config.toml
model = "masked image model"
dataset = "photos of plants, animals and fungi (iNaturalist)"
train_examples = 77898
image_size = 64
crop_scale_min = 0.7
horizontal_flip = true
translate = 0.12
method = "mae"
mask_ratio = 0.75
loss = "mse"
encoder_arch = "vit"
encoder_norm = "layernorm"
encoder_norm_position = "pre"
encoder_activation = "swiglu"
encoder_mlp_ratio = 2.67
encoder_head_dim = 16
encoder_fused_qkv = true
encoder_bias = "all"
encoder_qk_norm = false
encoder_parallel_block = false
encoder_inner_norm = false
encoder_moe = "expert_choice"
encoder_num_experts = 16
encoder_moe_every = 2
encoder_expert_mlp_ratio = 0.25
encoder_experts_per_token = 2
encoder_shared_expert = false
encoder_patch_size = [8, 8]
encoder_layers = 12
encoder_width = 160
encoder_positions = "sincos"
decoder_width = 192
norm_pix_loss = true
decoder_layers = 6
residual_init = "zero_last"
optimizer = "soap"
beta2 = 0.95
lr = 0.0019
beta1 = 0.95
shampoo_beta = 0.95
eps = 1e-08
precondition_frequency = 16
max_precond_dim = 1536
one_sided = false
adamw_lr_other_params = 0.00077
grad_clip = 5.0
steps = 22900
batch_size = 128
epochs = 37.6
lr_schedule = "cosine"
final_lr_fraction = 0.05
warmup_steps = 2290
weight_decay = 0.0
adamw_weight_decay_other_params = 0.01
Rows from block 1 of the decoder, named by matrix and row number. Rows with one number belong to one neuron. Each number is 500 + 50 x the weight over the matrix's rms, rounded and kept within 0 to 999. All counts start at 0. Numbers have three digits each.
# gate: MLP gate (decoder.1.mlp.gate.weight, 512x192), inputs 0-95
# fc1: MLP up (decoder.1.mlp.fc1.weight, 512x192), inputs 0-95
# fc2: MLP down (decoder.1.mlp.fc2.weight, 192x512, transposed), outputs 0-95
gate.256:525581530594516413547473474427470556514484458468552542493514485589485474490517522388554467462540462473580534478551485483494519534506550464526513458500511487490518528397551461593410522473553428464524462465551524441471461490552542535535498461469470534529465489420488517458485480477525426495
gate.257:465436468514500638556403509455533583479526389576470497548411537499463468621516530468585480463449471382622549510559433586391502518471565579550476569498370400576543470537527572522433477514527492475352406498437412524432493536326483460533448432571425500556464452546462548547518433471452556440
gate.258:494477519531560526569547484492505507544549465510497471524604510519557520492554544543555480525512456438410532393434500558559556488515482588530481509470502504533476482563543433497444471475475429494524536450538446499512523499480484426478539523504438556496471577557526531394521487485427576532
gate.259:511474449560518489515534488533468515474429559570532549531496511589529430433476452641535483462476511472482520546415450421510484391621536451535457475449607490562389543508472493557530576457591584536536461393408503482520528527461474550486504521552533589444479488545492499508575531471406510542
gate.260:468510494451463466475394550507513522466574466428490509536415451623429560588455497524555518529402591459557500425433501501439548447414391560492554579609595411530620524443573476536541484491521547438562477414544466527486456414441451452507593540523575542596476478515569554468460457546541518523
gate.261:477479549440508466539536487502542439474497491516544503492615494476490560466464560533450489476463519573455518563513570482526505464502532490487544471517442600506520510490542579550443477502547520512532552508494478445573494525507458442453491518450539492555472501469502473432440422454506512497
gate.262:535501478541487653478439431514541560467584283487444486556413515595462514611500549484491482528452513380573634516523385602370552625529570496424493557590469506629551513592555566562536435578566505509421424448550516468437493499438503446510452542515529578536570500493460437596494482488510476431
gate.263:417428494495588512516481464581600577513544515480507435524520462503466583570513548520404525592502552613514460443480472514417480518520464562486499504428595394533557474502506509507473536501540443593478432542460527515487433441439418536487490515419544421579520461379628436410569478563489550450
gate.264:474398532545499552569510454556554494449505541453504489509491461500516508541464496456511553525488473530528581540418447460508535513541475513440544493499485502535490579544440503454517528462505456531468475513466598555492469522506433517454488566476495424481529511517587504493552501495440423441
gate.265:565640545529510477567541464452488455485494482462471407514502551550473434595546554448527520538613326537480484587471509562570509517493515529522586353403364557522467509464561574589588515508518547536544515504535490376556503459495474512528490459506485444430506476444524448467475587491526446531
gate.266:076368414450461398373276396359464532447495537473471514365435547520527608432539486562491446513535506539596595610416575505516543447545539541452540477370638605644675579588537561517599558492461426463528561560558581312462539470528593354520630510478577518433435468399472404441565484476525538527
gate.267:600355567482550541435541511437461439456557526471441520486525570486477453399427591552521500502577415532568499524519527513448458499532573520484524587526432473579457464527557532487497520562595487573456576352480456415440503528484498470539489479468423636427537417543524518474508448569497543490
gate.268:492567525510601491458493514474481547508540455509523587541537497533567418498511506531486535437491458529476507544507548476580512509496570593499539517447522472496477539419504483495501482527486535520536558488520531482442533470548495500497489466521435665434543447456541442446514542453487526545
gate.269:413445455491494530591555420474455448483530453424537507484522534484536501423453509463573487543547504627505480573489483483459553573505630500612527481474519468516470551474524489484454459444488404513430525543484499535534545462531522582511534544434470469514468541460472470544504444553485504471
gate.270:519518510453473535495528450556504514497499511513519478529483459485484497491560552560548433478502423466493521512479531441542537537462523471515489509443465540452521563490457478532498551466465508516532566497450497492522499496548475512471477510572483464520510530579465519512463514436466514493
gate.271:570504489533545524485424459537479522520492523515494499534499512462593489498540469503522425600575527490457545528505466523553464501532497495510498427494451513414503587504561494550456522516518528541571508539480610549463468456535508531551499500449569513460519517544521560487460540496518514477
gate.272:524493553479508499533477527437502531518437517499507492586492499592473496570494452507535529487464534464508518506505546507451492491517493445467439490448523488515480487536523411423622490531511563497531490552501522452566540482480507456488538502581485573491502471536531496524485564592459522493
gate.273:454469545530453479553483492521443531483448524531525444635520499477474499454535555521464502426523547572426517486434526497528389475486510515457461554423543512535415501489567522439457543542508441508534548470580497493561522489448469465432507485547450555560446505464422568520482472518565503499
gate.274:483507509576570436530501520498553549502513463552508558498525466610487523498524489514494503478453560478486490370470521491442443481485470530553564514460436514532503502491547486482465490516460604501532475502546495498527506502533443520440459487414505528478525441464470598422534509505471542465
gate.275:504503507508548465424487468456539415448463513514439511469502598464492443483488474517543548523413560478512493508481480512490440542507500514544523485518443468559545514394471534448526481484574499513380476492503599511484419520465539468514550507484493549487472444511550509580496500535464469534
gate.276:514487503500409543406494573517477471551514407568535553535529476494451504469490460463620525617564457445532618543476556470513379516394569579557524563447489479616472578464443545469506535595501527493503541604481517435389566383525497505598450477441454615547550406483469507451568458562465581442
gate.277:502438512501511504507426523522606434538475503558518442468525411531459452530457440581458505491489522544516532482518452500520491497520530433477509490532440517559489529566501556460523446526472468434503467509472451478479517453511529469482485529498539483501444478585496508500471469485554535542
gate.278:508448531531526563439481477470512548522486427500467508578481490511489521545496512511592531487502452487567576524534578474463512500514575510545506422506520465532481530527555498485478515527517514517418451490513531520542502498450448504544551496529473491532564505476518465541431429495417505504
gate.279:467483549528543443565542499481553492452496419479480563472544568444461444542569487430551468458545545490532448476475493450500452445590505579488518491422534500595453431547469523526532521453507460535495525571446574413478523505476466545483547387479463585488491563447559555512479499542471509519
gate.280:548491498498535443479487598513432591487492564472512538572437489484475502438491475563592517582472511555522523467503499464407538492488430486498478486523536451469578569548500453446574477514533412495543487505574480515515440434527480473507473439518538529516505561511501514392461435539534523520
gate.281:489522453461461479550463460502429513473459573474475478489442551554490489575506513490528480432513514522464557643536586448532484458581476529530512573451514441496525519432465531569507477477506476426441503415536425479567499473471564504542470527499490566514532434473528585572479469538484574571
gate.282:508574531558517544557545454474531471470400500431518527479479485529550428482551555524503492518498474437421452450516415500495510543503463514522523561509454436537490535503567420470463523495591380530558559451509549567482493421487402410499528636563499572422453545508494585555567518498538523580
gate.283:609474482483430491561521517491465515603516554542567552458558567442494475480516495479410363514453569441581543518498425376508540581523582390571459537483539526441525639585546468534463462580546576561488506506512524358566455551567529471513636530498469525535547494496497553579432370527492536601
gate.284:544446422563533519496464411513542549428577530585525503586526504436529544460484501507475431444487506516618496504455499508387468501470519504487462476527511464532476506585572512557643499497501480550447494412492606591483452577490415522397397436497542533487454478458461549561519475505502441614
gate.285:448540539527523467470560504464442431406516522457445557514481459550456446488553465443461564430504496562533437557472469429490484551500549524501442465533475492491515504546500456467547497508425583486487501478438470532511471470459536454495472471488494439543436537540491510513470489474489523478
gate.286:491514497422504408531545490534530531515524526600400513439487586500569550440527523466486530471542413512566431481543549481471483533468549505497621486447508507472503458477475514545444504552385492556568453441506484522544481448546467490485495554431560527506539494517457481510481490443527504571
gate.287:589478547464396515488482478458429512440440448556375441593497476472484527486427447449475509604542471565535545575468537528445450614536538605500507516488424452528564490454425513492432447556540539431520569484449547503438492467494454481554506486452533602486522437478523553534437490548497469413
gate.288:569497554504591458443491587472532515461542525429435500468565453458482475491502489548490510489564469532509468553469526355469485545528473510497532478465467611448428442494420547579473482496447566573543500497484437432585516523517481545544458420422485412483412482520524485450562510457442557577
gate.289:528576480460509452524516536437517472576661484480451571470490500462470519468432516525462466507536391507512532545476493486467529484489525516500465471438521504523543508439581488508507494595451400536446537499478469533495496539474521521548415474424528445431519537513419533435480555499418552488
gate.290:480530497504419517471470494450475520487469567469566472445509506490410529435485411523538507465471513442541585515422541428459555510582542601470472466478507507527449492473490568579494467474460478439510536482468488537431426505533571532536398442535466495478487496432523552462467403530494542414
gate.291:568372518617638518518623527521375544486456409487501392608671560493436523315526489469619488428417492645612548628587516441468522412414489540456435460419359419380477548481553498496502535492540371522645477454489529466481390600586462457582545468427487421446581415548564360578494547679444494542
gate.292:482449499527520561543602599490508462474428451455547455575452505545539466480497491439551521536599506562547421514466492504472547515504468490444609481409517518561541476438408527594528508461459495485455531429474545536489530509498464549479464570515479478460495511514486486483519500474430440472
gate.293:493440525451498489527535500484487437573511534529495413522471517596498502514458503556481546518508581500493542521507452477551485545408572440513437449475471526414506564471547479572456529521540520525542499464575540599547488432560552594534601453496536443556466448507599493432458456434481473532
gate.294:499492492438501485521482524524456539492469461560516568509564490541511501497521458451489436541416365456601561531427449530534417515463518559444479540505517448569469465514519525594484411516521506454479420572533588518459488509486551541533410520478497552532451515516485525493448540533544574486
gate.295:574598500521506548443435466596462632506437580426508527493622484605493523499502466519549535508556495458475591521402508448544463530372543349510454576481506485457468459538506470430499588516498481537568585490531536496493530495450491614497484528558554458535514548450595455507417530524536562466
gate.296:514530468513496452495451447561518515533504549531552504489499497460458490419430556471561489538556440519540547512566421447548423510509501466563519562551528514446487568430514466523507532428483541488439535475468490548505443504448508472407477529496486474581545481465503565456386509479516502498
gate.297:530412481519486622448392591465510494539525545507475554502475510485451473485403561494536564417534562467458468524538534523517543449549478455552497550481477486419346520536514592432412466529588487534479479494451575459479444550423507418465516443509474428468440623412564481515519486547466539486
gate.298:509569442507495477581505422511440481541438480417580511546345439514476532524568480570430417482485421584450515452462453534486545548585465535444474517522467554539466478567447445543505456410537516394523616511485526490423383509445491518499518445470522513575522522439501548450483466523490533578
gate.299:493442506518407462513477578452470485486431465526523455550464374519525478450541597471523530461578493573507483458504463459465525474566451517510501463500472477530510519480507480556456604494475593528469489510486524534520545527552482493505585559501500544442429420501453460542611499538555556459
fc1.256:434605465514464554538568453536497477464496536491530489523464501527532554519473463558517522509504499471502454495482531466508471474520482520440514483497467530470485473541556551519473522517337516519460431490518456524558513550493446588492549512527506483491475577506469499511494556544482519480
fc1.257:487574576580565525573520466428485442519497503428465545449464515526419548478507407425524419434541470502542438512431482446593577548585516474507555083319438494377528425585473530505474529496349462511507488434426563498559537461389544471552534416435538455542439441500590577519492551487463406506
fc1.258:527529501464543446506565474469504476570524500499518481498575480515519485464541456491539505517500490466458500515502530592573541465464478530542409462519473419488452560406494494532534479427419484509604520498585434496509522489457515454490543445471474478458488558529491485464491526446447484551
fc1.259:456561519501531443591484459483540525460455442469446521491486401529527498528528545454630551432524453397454488515459474544576446448532458465452505482513484516444489569491523500477398603462361469591456502501543478584470455467493490510523538563585478480514495462510519469517527570554423512452
fc1.260:477519493504520450571387566482487507642579518409449552440442499548416496569467468488607453562484520460504461460482439467463502440461426442441484669577577450573588478381576543451446538446491587408491421485535351511501506436482542483522494564552479538557479503580430601465453498531552399450
fc1.261:529533526525416470388492515485457482428506482527479577528462438503478446524492529433516493506503419460557510498532480494518498521515456492466449549552557443506478491458506510546485507511491487512551503524484548554448477483518464516582477538526499513446540504516476476525548561574517423469
fc1.262:102252399494548555651409452411563406616463505469462513510541536504516557491507504581643536516488484489542518540512535453501376479441527613523575417286281494544494610534539517523500470551345526489450531486422561480489521517457571437471501460408348556461484543565442534485509447436552513506
fc1.263:489518553560497517529519515504454524524551485565454502379487416460485505506455624388475509464665512499549469503534444553427501503473453507486528526499523425478581497495582604666376566475465424639501471491468469429504395568466541497543487438454460627524524459449483495483403464578569466398
fc1.264:514544477487476517450473508447510458484437506564552494462527513450443528521456523463530479498456499442471459544530493536500490416487539514442421510516484492457526507505476416492531408448431533578526513550576498517505491577505474549500483558474492443511500440413458536489493457440467490539
fc1.265:456518526590613579580538536468541601609551442520463651539518574531430486607604513559607476578458491481440563515519441517496478439465486520473562293402475442463462527577494449421574508380463529445514504508506571555573509554468447487445435539464486585542590502472538511542456485512566558443
fc1.266:922736567582545541499649591583509453432478511550521457463465463484428354497564454414496522408514507507515438501478539528571364452591536494554360603507486422482406477443495539429408449487612446546554463502516429544626372597582498583483498538478580431523548452559542561423511522537501526465
fc1.267:532386555436507482476515476483477419483520530398484536533536390470443519469369628537562495529532434573458443531515502461499497515471505500397488520548485507580511437464463507480488479601618551589535521409495481512482479491535485429504502450552484553520507416541528517458451463388502538529
fc1.268:485543509499435497486516527463493542596578444509546564479504496523514450467486477556457465497580516463454462579516572485551498441464586607390489538516507497441528563457541519480507467546526455497553568500494510475431509459585522507491562569511460523400554468532514430454474536489434483462
fc1.269:358444526472523465599490496441453410456521445467590468480583582553536443454543626615587554492531429516494482629514520474557463540569690526582482494586546510513465522531534455431450502466471437441493416569553504476572577492593562589582479536467489569588564476557492532508473412509559546470
fc1.270:511533557509455453559557429500477558543452503473450472549500526473495516461493517498498454507578520502484405457516559430485521470553514572468491443534528472480486559514542425545523541462501545494497490476463507507509563540520493509482459469547476503523563558551429506525496412544534457458
fc1.271:519518448509516449497497451502573431535509477551541521553520434447520489513464483484546515597417499555539484521491488577538515457451565517495494500482423591487506416514454521517504510490447485561516521517506529481456512483442463559499468436458491569476489577504546482504536601539515515483
fc1.272:493487490497511501462541415540399511470515579457513532468447483487450426452483504437555541545477531512522533487468410568474462516482517521441533542494503557542421471492437498476517537512467397503512520495498505494452484517544417580476495533424591549468443532513587532502506527536535506418
fc1.273:525474445516617508471517537449537515516585511496457560470483531561519479514478424490488518561513451500507517542484474550498522540487523526549518488517529543493598496465468478515470477526553519459399476465455461436481424496572461488526521519512562478441471491571589438559492487490475459539
fc1.274:475483464472530474491489449516499432481512453540518485547555505515526454500516487496482488548463527538558486486523496580426496493505553458514499390533545518533550515500590471400484537534490529460501492585489524464550528432515474519453510390465488554487569499468526577510450485466524569415
fc1.275:537495510444475532587455444512532520570506563527551461485565499531522553476496543527477518472437490559424510483526414482543534472508544530502465506481487589420499536484522431428480520500446578522546542552547478446492527488592496605449477408508504448441543513449473486467498508439530500536
fc1.276:450427539538432594496473500554494472571483498483521486542577506544555528452484465458564541532511469491634555551540525467534483457417431552415509558482496529509436550482528499526565545524620394522437538508413448412404502428487471473579495543520351502462516386477508394514536508485548490425
fc1.277:539504457439479468420516505538454563537608514544578475511512484545466509479489447501441530532501569515428496539478527593608427530484457411480558520494543503444501495572499433473456569491624493464524414546532560531475534457486550447498515528520550455457515465487551405535492493492498454500
fc1.278:554562607622475470402499467531423601453451413602447542406462480479473558485564513507423443484445491478541568467397421557563563416508503488518538399420491525500424571487429505485498574507525477475413450514465490513503546439414488538491540428605560386496494504443546503542450537551527410332
fc1.279:539502462467509454485470434597456540475496396592561509460427451494539588510463466509476500480484407500477654439490464540440428516457504542501557494472467540520522539517505528542500456522532586461512468522530483537555597464545441437440515557496470547532432515591369484519524475454486531456
fc1.280:524485549503505614578443450485449416561541443508478485467511511556505491479504503525486478548519431522454526505468500500535487529504572543493502391423457570472569517476484554450508513436424499495486515551486461505484451455516603464550558583502418503449458462557502451548476591507469471433
fc1.281:532474494510641516421414531540582566518457538435505508516461478423458554530471490524411556419386499491555491394506508508456442372473458588438509518477461515487537476605457453479606564536546511652553481524521519513424542554451439477390559526626545455455462479463559458494503489481528476489
fc1.282:508430488528459464436533574456553539510587550518528461477492554528534469556422514497497491507553488506512465539465625536479491571468557509521553511482440583484462440379448484557535533398441486572487518493487442439556559480449509551507455455435568455489578455496492383439510502473472484510
fc1.283:409580432529490483429454478518524476452442578523464433564487568500516496506434488437557564478537532529427456476523606576474414541539400599417444450474459512539491402427478563511472544414514430486506509500502456554575480464406503536447383527513483474509498556500485422440516591429466493459
fc1.284:458461574498512478524519603481425509597531417490489436521495473502525401549518551538573532550505489476452513488511461573457464547467515551444548540490589506418491496543491532494350497499435569537516465472493485396507445491448535473490495504560476479509456518520588506529479440537486505341
fc1.285:483461548528532458477498461544428516457556497527524545494429546557473487518491474522471529435515536466520419551433499541447488460427483527524455517495487488518482499463506473494521532484498534583516501570476523513461477475452503460520546467525579473546510495495474519447456421495517551507
fc1.286:427486545475491529515482476540472481577539488498454502534482427371437527545468426570492451487541521504554399426577450527469493464634356551542486476560551411459549503489489579366422477553503585494532466465470425482538516525501327521426468466447520487374506497569532481518536528524498548445
fc1.287:510503425517567437538461436423511588382573439499537499500554513504397486489519496525502430394441402569474479475492495563472513464483598516460458484511470497443473438601464458531392530461445522506438464365510586548521501508515477450513464397513614483557443596508543505500451425511435535517
fc1.288:410418502567516573438524523493515461455513509473546482488545549584486467379524397511486465510497536448521466618426479538489495575606543519524456534533436460495522486427480461458528525504498508401469436584496561484514532589402491535481486497499407438494538540517485486467599519544520431527
fc1.289:465481505587552474476495488503591444573443461584486487475441568469461589432505518483575577496476476547477465473529547458531533511508405571391523495475530468516511544487504568519431484514444477460400469564503495504367579458480464468419594430535487497478534444550514484510508462498560497540
fc1.290:539513442521587558480484444476526467541468408490512508543457437512531453485556570464539531579440534543453419445567488534528423408443516442436523554547448489463534492505515447521489528460511544606449467481477463411552484543520474453406521560514533503522433507486419496511474562507486456555
fc1.291:459544425489697531568574447519580556519615441441560558469594454608421600574553585433518512578482470490495387473542525488514475442437484573538487464536549465508565349532508433522594577630460498482383537505591417615461570479429441542405558521535524540438587391424509522506495607450471397512
fc1.292:473538505492489517500509513497573412463485554431466488530473594445563453511498489534442479497521555552462492532527518498592473503408450563495524553504567515562484513533512509559465488468532434485546530636404516369473549451530489499584509507439401540505568472536516342460547500472474568513
fc1.293:462522582526436543477566526454545518585518510526437502521522505600485472528479476501532515477431482541463518498558478478500501516522519526531460434511476496484500539441518550527493507505554429538574495547512463506480463502449573586528504460448501377495408488567556477403512567515560420486
fc1.294:496538503372462487557541545533505504551467456496471503501637506604481560541481550509490484571570488492540515445445554495429438481490507533496466515495447484532450567414453586558438428490439574481567429496478509520469480503596512523589434509437534516474450577440541439399421527489493569537
fc1.295:491508441506502399563536486423531517505480459530434470545541612538477524439459431542405472484509432533364521540507502561559407553540519523428490456497427552560464500544488624465572566510516456520467511468581502510474549533368496503594533546541505525457521528544495395412621456416481503356
fc1.296:486512570552504576475419531562553530468481507523546459549470450450455481463520460482532513485511502513592515426473444558439528485474530621437440585543524460502437524565496513417513504538528474469551481488483606477501526474562541560494544380442449484530475466492580546432498545553541508497
fc1.297:514484502464473549561510520569537501579402526492457468484560517480438478507561544527568512542526583508466510461454554574518392544482568422416475479442479485524485465496469506518468457516480467527474434366560524443469503562522514550498454573504472423484491545523500483509536496465503486471
fc1.298:502393528485580528497507463421523509510546516484498439458619476526526408462439537465524508551558505505593482484481534395471486553486507502515533472494448493512471588458560568532531499501454544629538464420489386418505576468558509529481488533490377514424524427511522482551532474474474486458
fc1.299:444452546470473515461510521528445477501555476504463462499453473551482434522524524463461551500444605553498467501527457517528592570560576514473544505489516497479461565460572437519459443551477481497485423506469522451469486405475486528540517473473433443571491570551458479484509540584552544577
fc2.256:454522448524575538500515473440447573429506520538454530526440481516429494572496505467565473461528476556510439476426492530496523564528481487474555558468564498469490499434573511566399490455478386487522479509505572510480444549524497463507474495544525486426371517462468506459519500583546442502
fc2.257:569457434538430431523418508538457441622518461454447516457509498547449477469559398522555639417525441569530474535456549466518523452506475521540502653519511591494481497541603517467442487486438526528391468488465485483617574513479568391580502368411473496432422525542585545455518479552467441427
fc2.258:510488482566575544522574551450547474593623383573408519495528446517533434390507535512521553477428512375559470466514441535502476440380515581502543518584509526451534553551495523530503401450599611514511448525491557453518531560527477554553541472462521439438453435505510469378517602446488565560
fc2.259:620456486505521532503468446494556469472456498458556500434575550556505519440501480477549353568519568464551548474425422444395506527515516495515483504470525382514494452498562500519539504485553478540492534446509414554498598492559602527497582553539447481478513555488477528583498390515538486504
fc2.260:486438514461550623480620560443501391513448444470515448536470461475445544407412626528444456460554522531479484538512528544472591464532604508553467438513441510482437555406470521477637526679515480547489520551448464494541496520431476493559477577507515438435522491477445520483439519466535542591
fc2.261:427544504468489485485464517529555525392470510566562507520594491487536469545519479446521426548556508552546440549487498407499457560544492582433494439523444554605481517492496525513420488492489575522545450518439537507579392443446511482508543462383439501538557535505537563463488382479442532546
fc2.262:703485493496506569494548501458554499570471562561476498473589516494555493565529502560513552501551493559489465531498520441518447510530476586530606423420482537561515505473510537449391469517419537581389445432459499520540515546531541460545515507473417505455479474580493536467451408452429528453
fc2.263:500460482493493521419571548552477486429474511496364617521476474368446427510462427487486505601532427487465507473425503537486376528532461541474520522508513456598597429520562432507584513534552563395480391549558472485521597495442534461611447448443538530485528502505516574482504405397419465518
fc2.264:456536530510477435447593489485456524391466501549484468550500509489453481522592529442436525517542397528474524540455469546506571504475498516602520527502465446531517498365409455523450505568460534549519490512560522408453447535543569468536510528596472432500478475488479474547492500418534572473
fc2.265:520443460392541463471542473458506616565505435484393598495494545589500454493570430500584482505550466475472510514404545429449505518433478543497453558409605484524501455561582526491580534346521540517494487538544530498517538496475450505456555438511451594503525487508463550559498522503476508428
fc2.266:129292463497462388443415474462420543482478468449441558457438450460505601395415581490450455585519455495498531492477463546502620512429511520464545373481548558547610519543565474567645562538493546428518495522537626414386536476465574463466505504545583543475438577353449401570515598520533493613
fc2.267:487568467543525418590532473486565491564559565509533554423587600479458432527548498432561505462472461501454533503438529522576476581496515461600464524573524497396480421481531496433489581478462510508514610440572493484567492459509555542483526501446580520458492507510478391557530569441469438442
fc2.268:509522417519538437401586522546509515523584442541559411509393483482427523481479491603503547540573443517459582586530493492480479448465524424446462452475436556619404496526545508452484475506466496474453552550429534512588509518486458563426502513564511558540487407487506484473470550665432574572
fc2.269:449516516447512463521492457465421498379450440443514436536484570486555493499496535511525474468484486464564453563482461325528501556580622550496433462506516514481465526458519463420509503426537443541468469596575546543511587449472481528461473519491484492536515507601498527551407492520587463481
fc2.270:506528424514513536576499452525475467495432483426496527565554476424516491494485465502559472480553560481518465401483542424527505520524516499533472481515512549403524543488474444548475533494429531525487505550542502484456508474553461450445428498609455512491503541545461428495483526503491515457
fc2.271:539525471520479511489453503532520467520415514482567629554527523464454426501484502547548458604504445462553584501487450505511485517514460551440465515502515531453455544514464469489448547495439518510434477512492458512533539423467515520500518387477528491485431526603483465501577481431480544506
fc2.272:524473498533498514538561464486454557479413490472481453479468569503487471538482568457445563527544505495479532509432522438450446558453561494473476458555527545550538482471441486571516545505542451417566432515501504556361498498559483574514462523547483597481456574563531517525434491549466475485
fc2.273:520526443455492463459482514491460525506508496507477434513573483513486555521480469451498514452531510537530572564512476467576469557578547568606421456453551547571558453507553444514582466597421523460482556467530527449509440503478447503471472568426494468518523535450477507432507474555482526360
fc2.274:437477492474528498406475498492509418491513495480531507439521521486491450530617440462442504510487479411531467524563442613453587480528490482535453458469498561477517513557527477413507538502490436555503400491486522481504544530585485487506591561522486525495489500471459427487502497520465499423
fc2.275:511504519435586492444496489518545462497473519511510533524497422465387499474534440537417504556528450496523447413400462474501526557563496527407566497480494484530518485509438504530573463573580525505486513508547525512475518506502470471603503645445478500459525505463418623431488473455484438532
fc2.276:520493544421392473429553495470451483550574446471462479594504580374530502451481578536466569538440490385561568527424470498486467504424384454530466517464451507501437537524597486483598524506490560466546541461466489494383586445499395517619528523398461499597590354562523490480527432544525564520
fc2.277:547527487520516465439602543517512485476486542635501478490500554514510492495434476542454453573558505497513476478480536541520439552512435447501488422554560566488478527492586396473509489494554432482513570481538467492544527535570535447487575596562604505462499491491520485539526483464441474494
fc2.278:500489427486500529514455461586427526480449403536470560392451568515431515455542558621463569510492527505486485469462444529534529533499471494585499518491544492516490517394499400440492495513465399457467456520520554493525481541513512491462523490517489462507478461445447526449430481537515393403
fc2.279:472511516500539527431587538503470452536506459541529522551605493482518475424459483426538538418576509565387548548474483423544422524490501505506592486486536473530542481543450484498502468545469511475514440513424574515528550636474464392460494424424486486480425560507494606464409421497460438405
fc2.280:536490484538502549517510434566419466429448531531534500556482552423564530506568549428515505434486557511480377461452487501454600425452523604498438542560549443496567591485545465499409546531492444486477539399479475539528449503479507560500474515384506436545511501505560532412447463503533538479
fc2.281:467489584603535484465497448520520543403465552479518445516462407510511492416487515548420534457513526568531487402463432509489486398524451510490567485497390519529500475520432537495496528554534407519507400606439503508495438546481415503451480539510542510475469509468513459467522474529464567509
fc2.282:517546484596467510472404558478407402543493448574506441497529448479521431457405507472536537460483574504574489425475465395489514505394471511509409450437561498522670475547433503506495458487522480397502489459544458578585503534468530493501495457440601594507543462471516427429439450490426539439
fc2.283:435515478629473475442443573587491526463406476610539464503576599578439567585514539416524498477517440471583526503501476507473501598504378557522478553504537460423570498504543571502502420523432575519388469553542583538490459500479492504446490534529496442489547529501552592447428451496549570461
fc2.284:471459459396529481522409444551582445428467536513513465562498471517497561504482523597519556479546500466507463410481540430391449590505528526497470482525475440538495516500594412568502483575537468538393493501417566536537437542465477481587547439534472541459435488569478572493603482435417545556
fc2.285:492497464459482502427514528516453553489493484554545589496475476443518553491530563493408469502431478429507405500473593518454469444467487550587523523519465546530396520501597419500507489480474554571546448499518510498481475453592495473527594481505497438480539452547443430413488442517420477557
fc2.286:540542484505449495560462510549580486358560472553470431581456510524565522583549428505493569600396463606498436656476457550537502561460547495487531535404466490540482448535482411595551483558430545514462444534625461550498483478483515498460571547402531465515475552456481555468588523412488527473
fc2.287:451488521567529467517524433453558522422534485516528436476627491607448497539522556505513518398558535574456546499537488628497447582533606532447544559603543582503510503526432499563527477575498517476497441392479435529521380516519512529509473502600509529529417495502394570497509484400475512505
fc2.288:542500532656524438532464491470398459460524415400392561486438539485472457540480543466421504466442487403510526601566469513504588512547482475472457573619508585479463494416472615523460542530570560531485516547519415569530452495461515569572521473474548386548470512495486441463449505525497545542
fc2.289:498571475479490423462494432437561525541479457537494420585469580426464544453571454533490532485514478466451475466466552465508446495396420567509433513508526461556454526557530466479471502495500581497556582484509592522502489459510512530497567468500478565501506453459493512576473531467626528437
fc2.290:562502474588538472543554442428471435581502511461447504494524597482543560459435565468474530472461503482435516448571439533539549409531485467462507481464429462469548519478473495461500533504488534471459469516391461453508477402500453472487513512460554380541480563496560517482507508517456436583
fc2.291:435566458506531561477466494479524597412578507458538575511588507519530534525494496526487426504518451564457486493504490539506500539541423482526508520651365518475596515578486540476424478401499453525343488442477457532512461525424499387540544499561606525533489451464522617602407488496493542495
fc2.292:478508550491512456469540530468398591548561473426403559575462477444501465478469498554511483417423540541462605500607547452573557534533581488402482439479533404439489450526481463520520613514594567562517469557491506547428459463535486572464463493446561495513634520471528459430475516522449455494
fc2.293:399550501461423541465531582485502536622512408466502540457570597550541481531469440473444535489534461503477503541480480538455488505583566527463501440550456558567471431548582469534501489482493467490514525552490508471501461500462528488495450461501498419480436523483451496432486494505570428471
fc2.294:467482526483472532516485523472569561463564537497484488516524467562510516407455477532472461522465486474539459462534431459534474492451543493525479525538571503480530453556590631543582589493454474443585557505443516546494580505470616559499578621463413543499524497489507568504606426431599465607
fc2.295:435483500556432434641557568509493484616533489473534483502511386449543472526481535487590560495401478545502442489565504520506599480397546475430571448440571430510556494449572489576425561532451534531447500609433500525492401430604494601518435540488422484484525431523545518478627494552442508430
fc2.296:514563628506533489434490520520532524511457470573462539566488491447519464463516474579465450541461467473477415514405497559422465453523428520421487491516492468457418442550536558524443505423540460488475558487460541473548577485504522489520537463476467467405444474556523563450449535513491473476
fc2.297:563516480590460508548480551483562489559494499502535429487534483500508493401520502468496493449379504533501491492474653487376361499522489475518491494495520505544516469454466484499593551548496521496526463495524517533469447544468491563508560498501509498536508545428486427412461517603525496583
fc2.298:467522482546524388559554477452555423514531566447584504487501508529520472493529566473437526463484459470508562481502539377526413610522558525462491471411532466468523519535480466485448599454380609525555558419561503523527498421526535472502563498463399528393491469451518553553625512500419458509
fc2.299:511443501466474558467581477456467506537478559437536506503473503493395534479436477559498579513432597484502496538492540513437569451531433542449474548486484618392477531506484475463536567583447483468439423452551508526445440375501462550514446501431533475559475472479556470479494498557472474532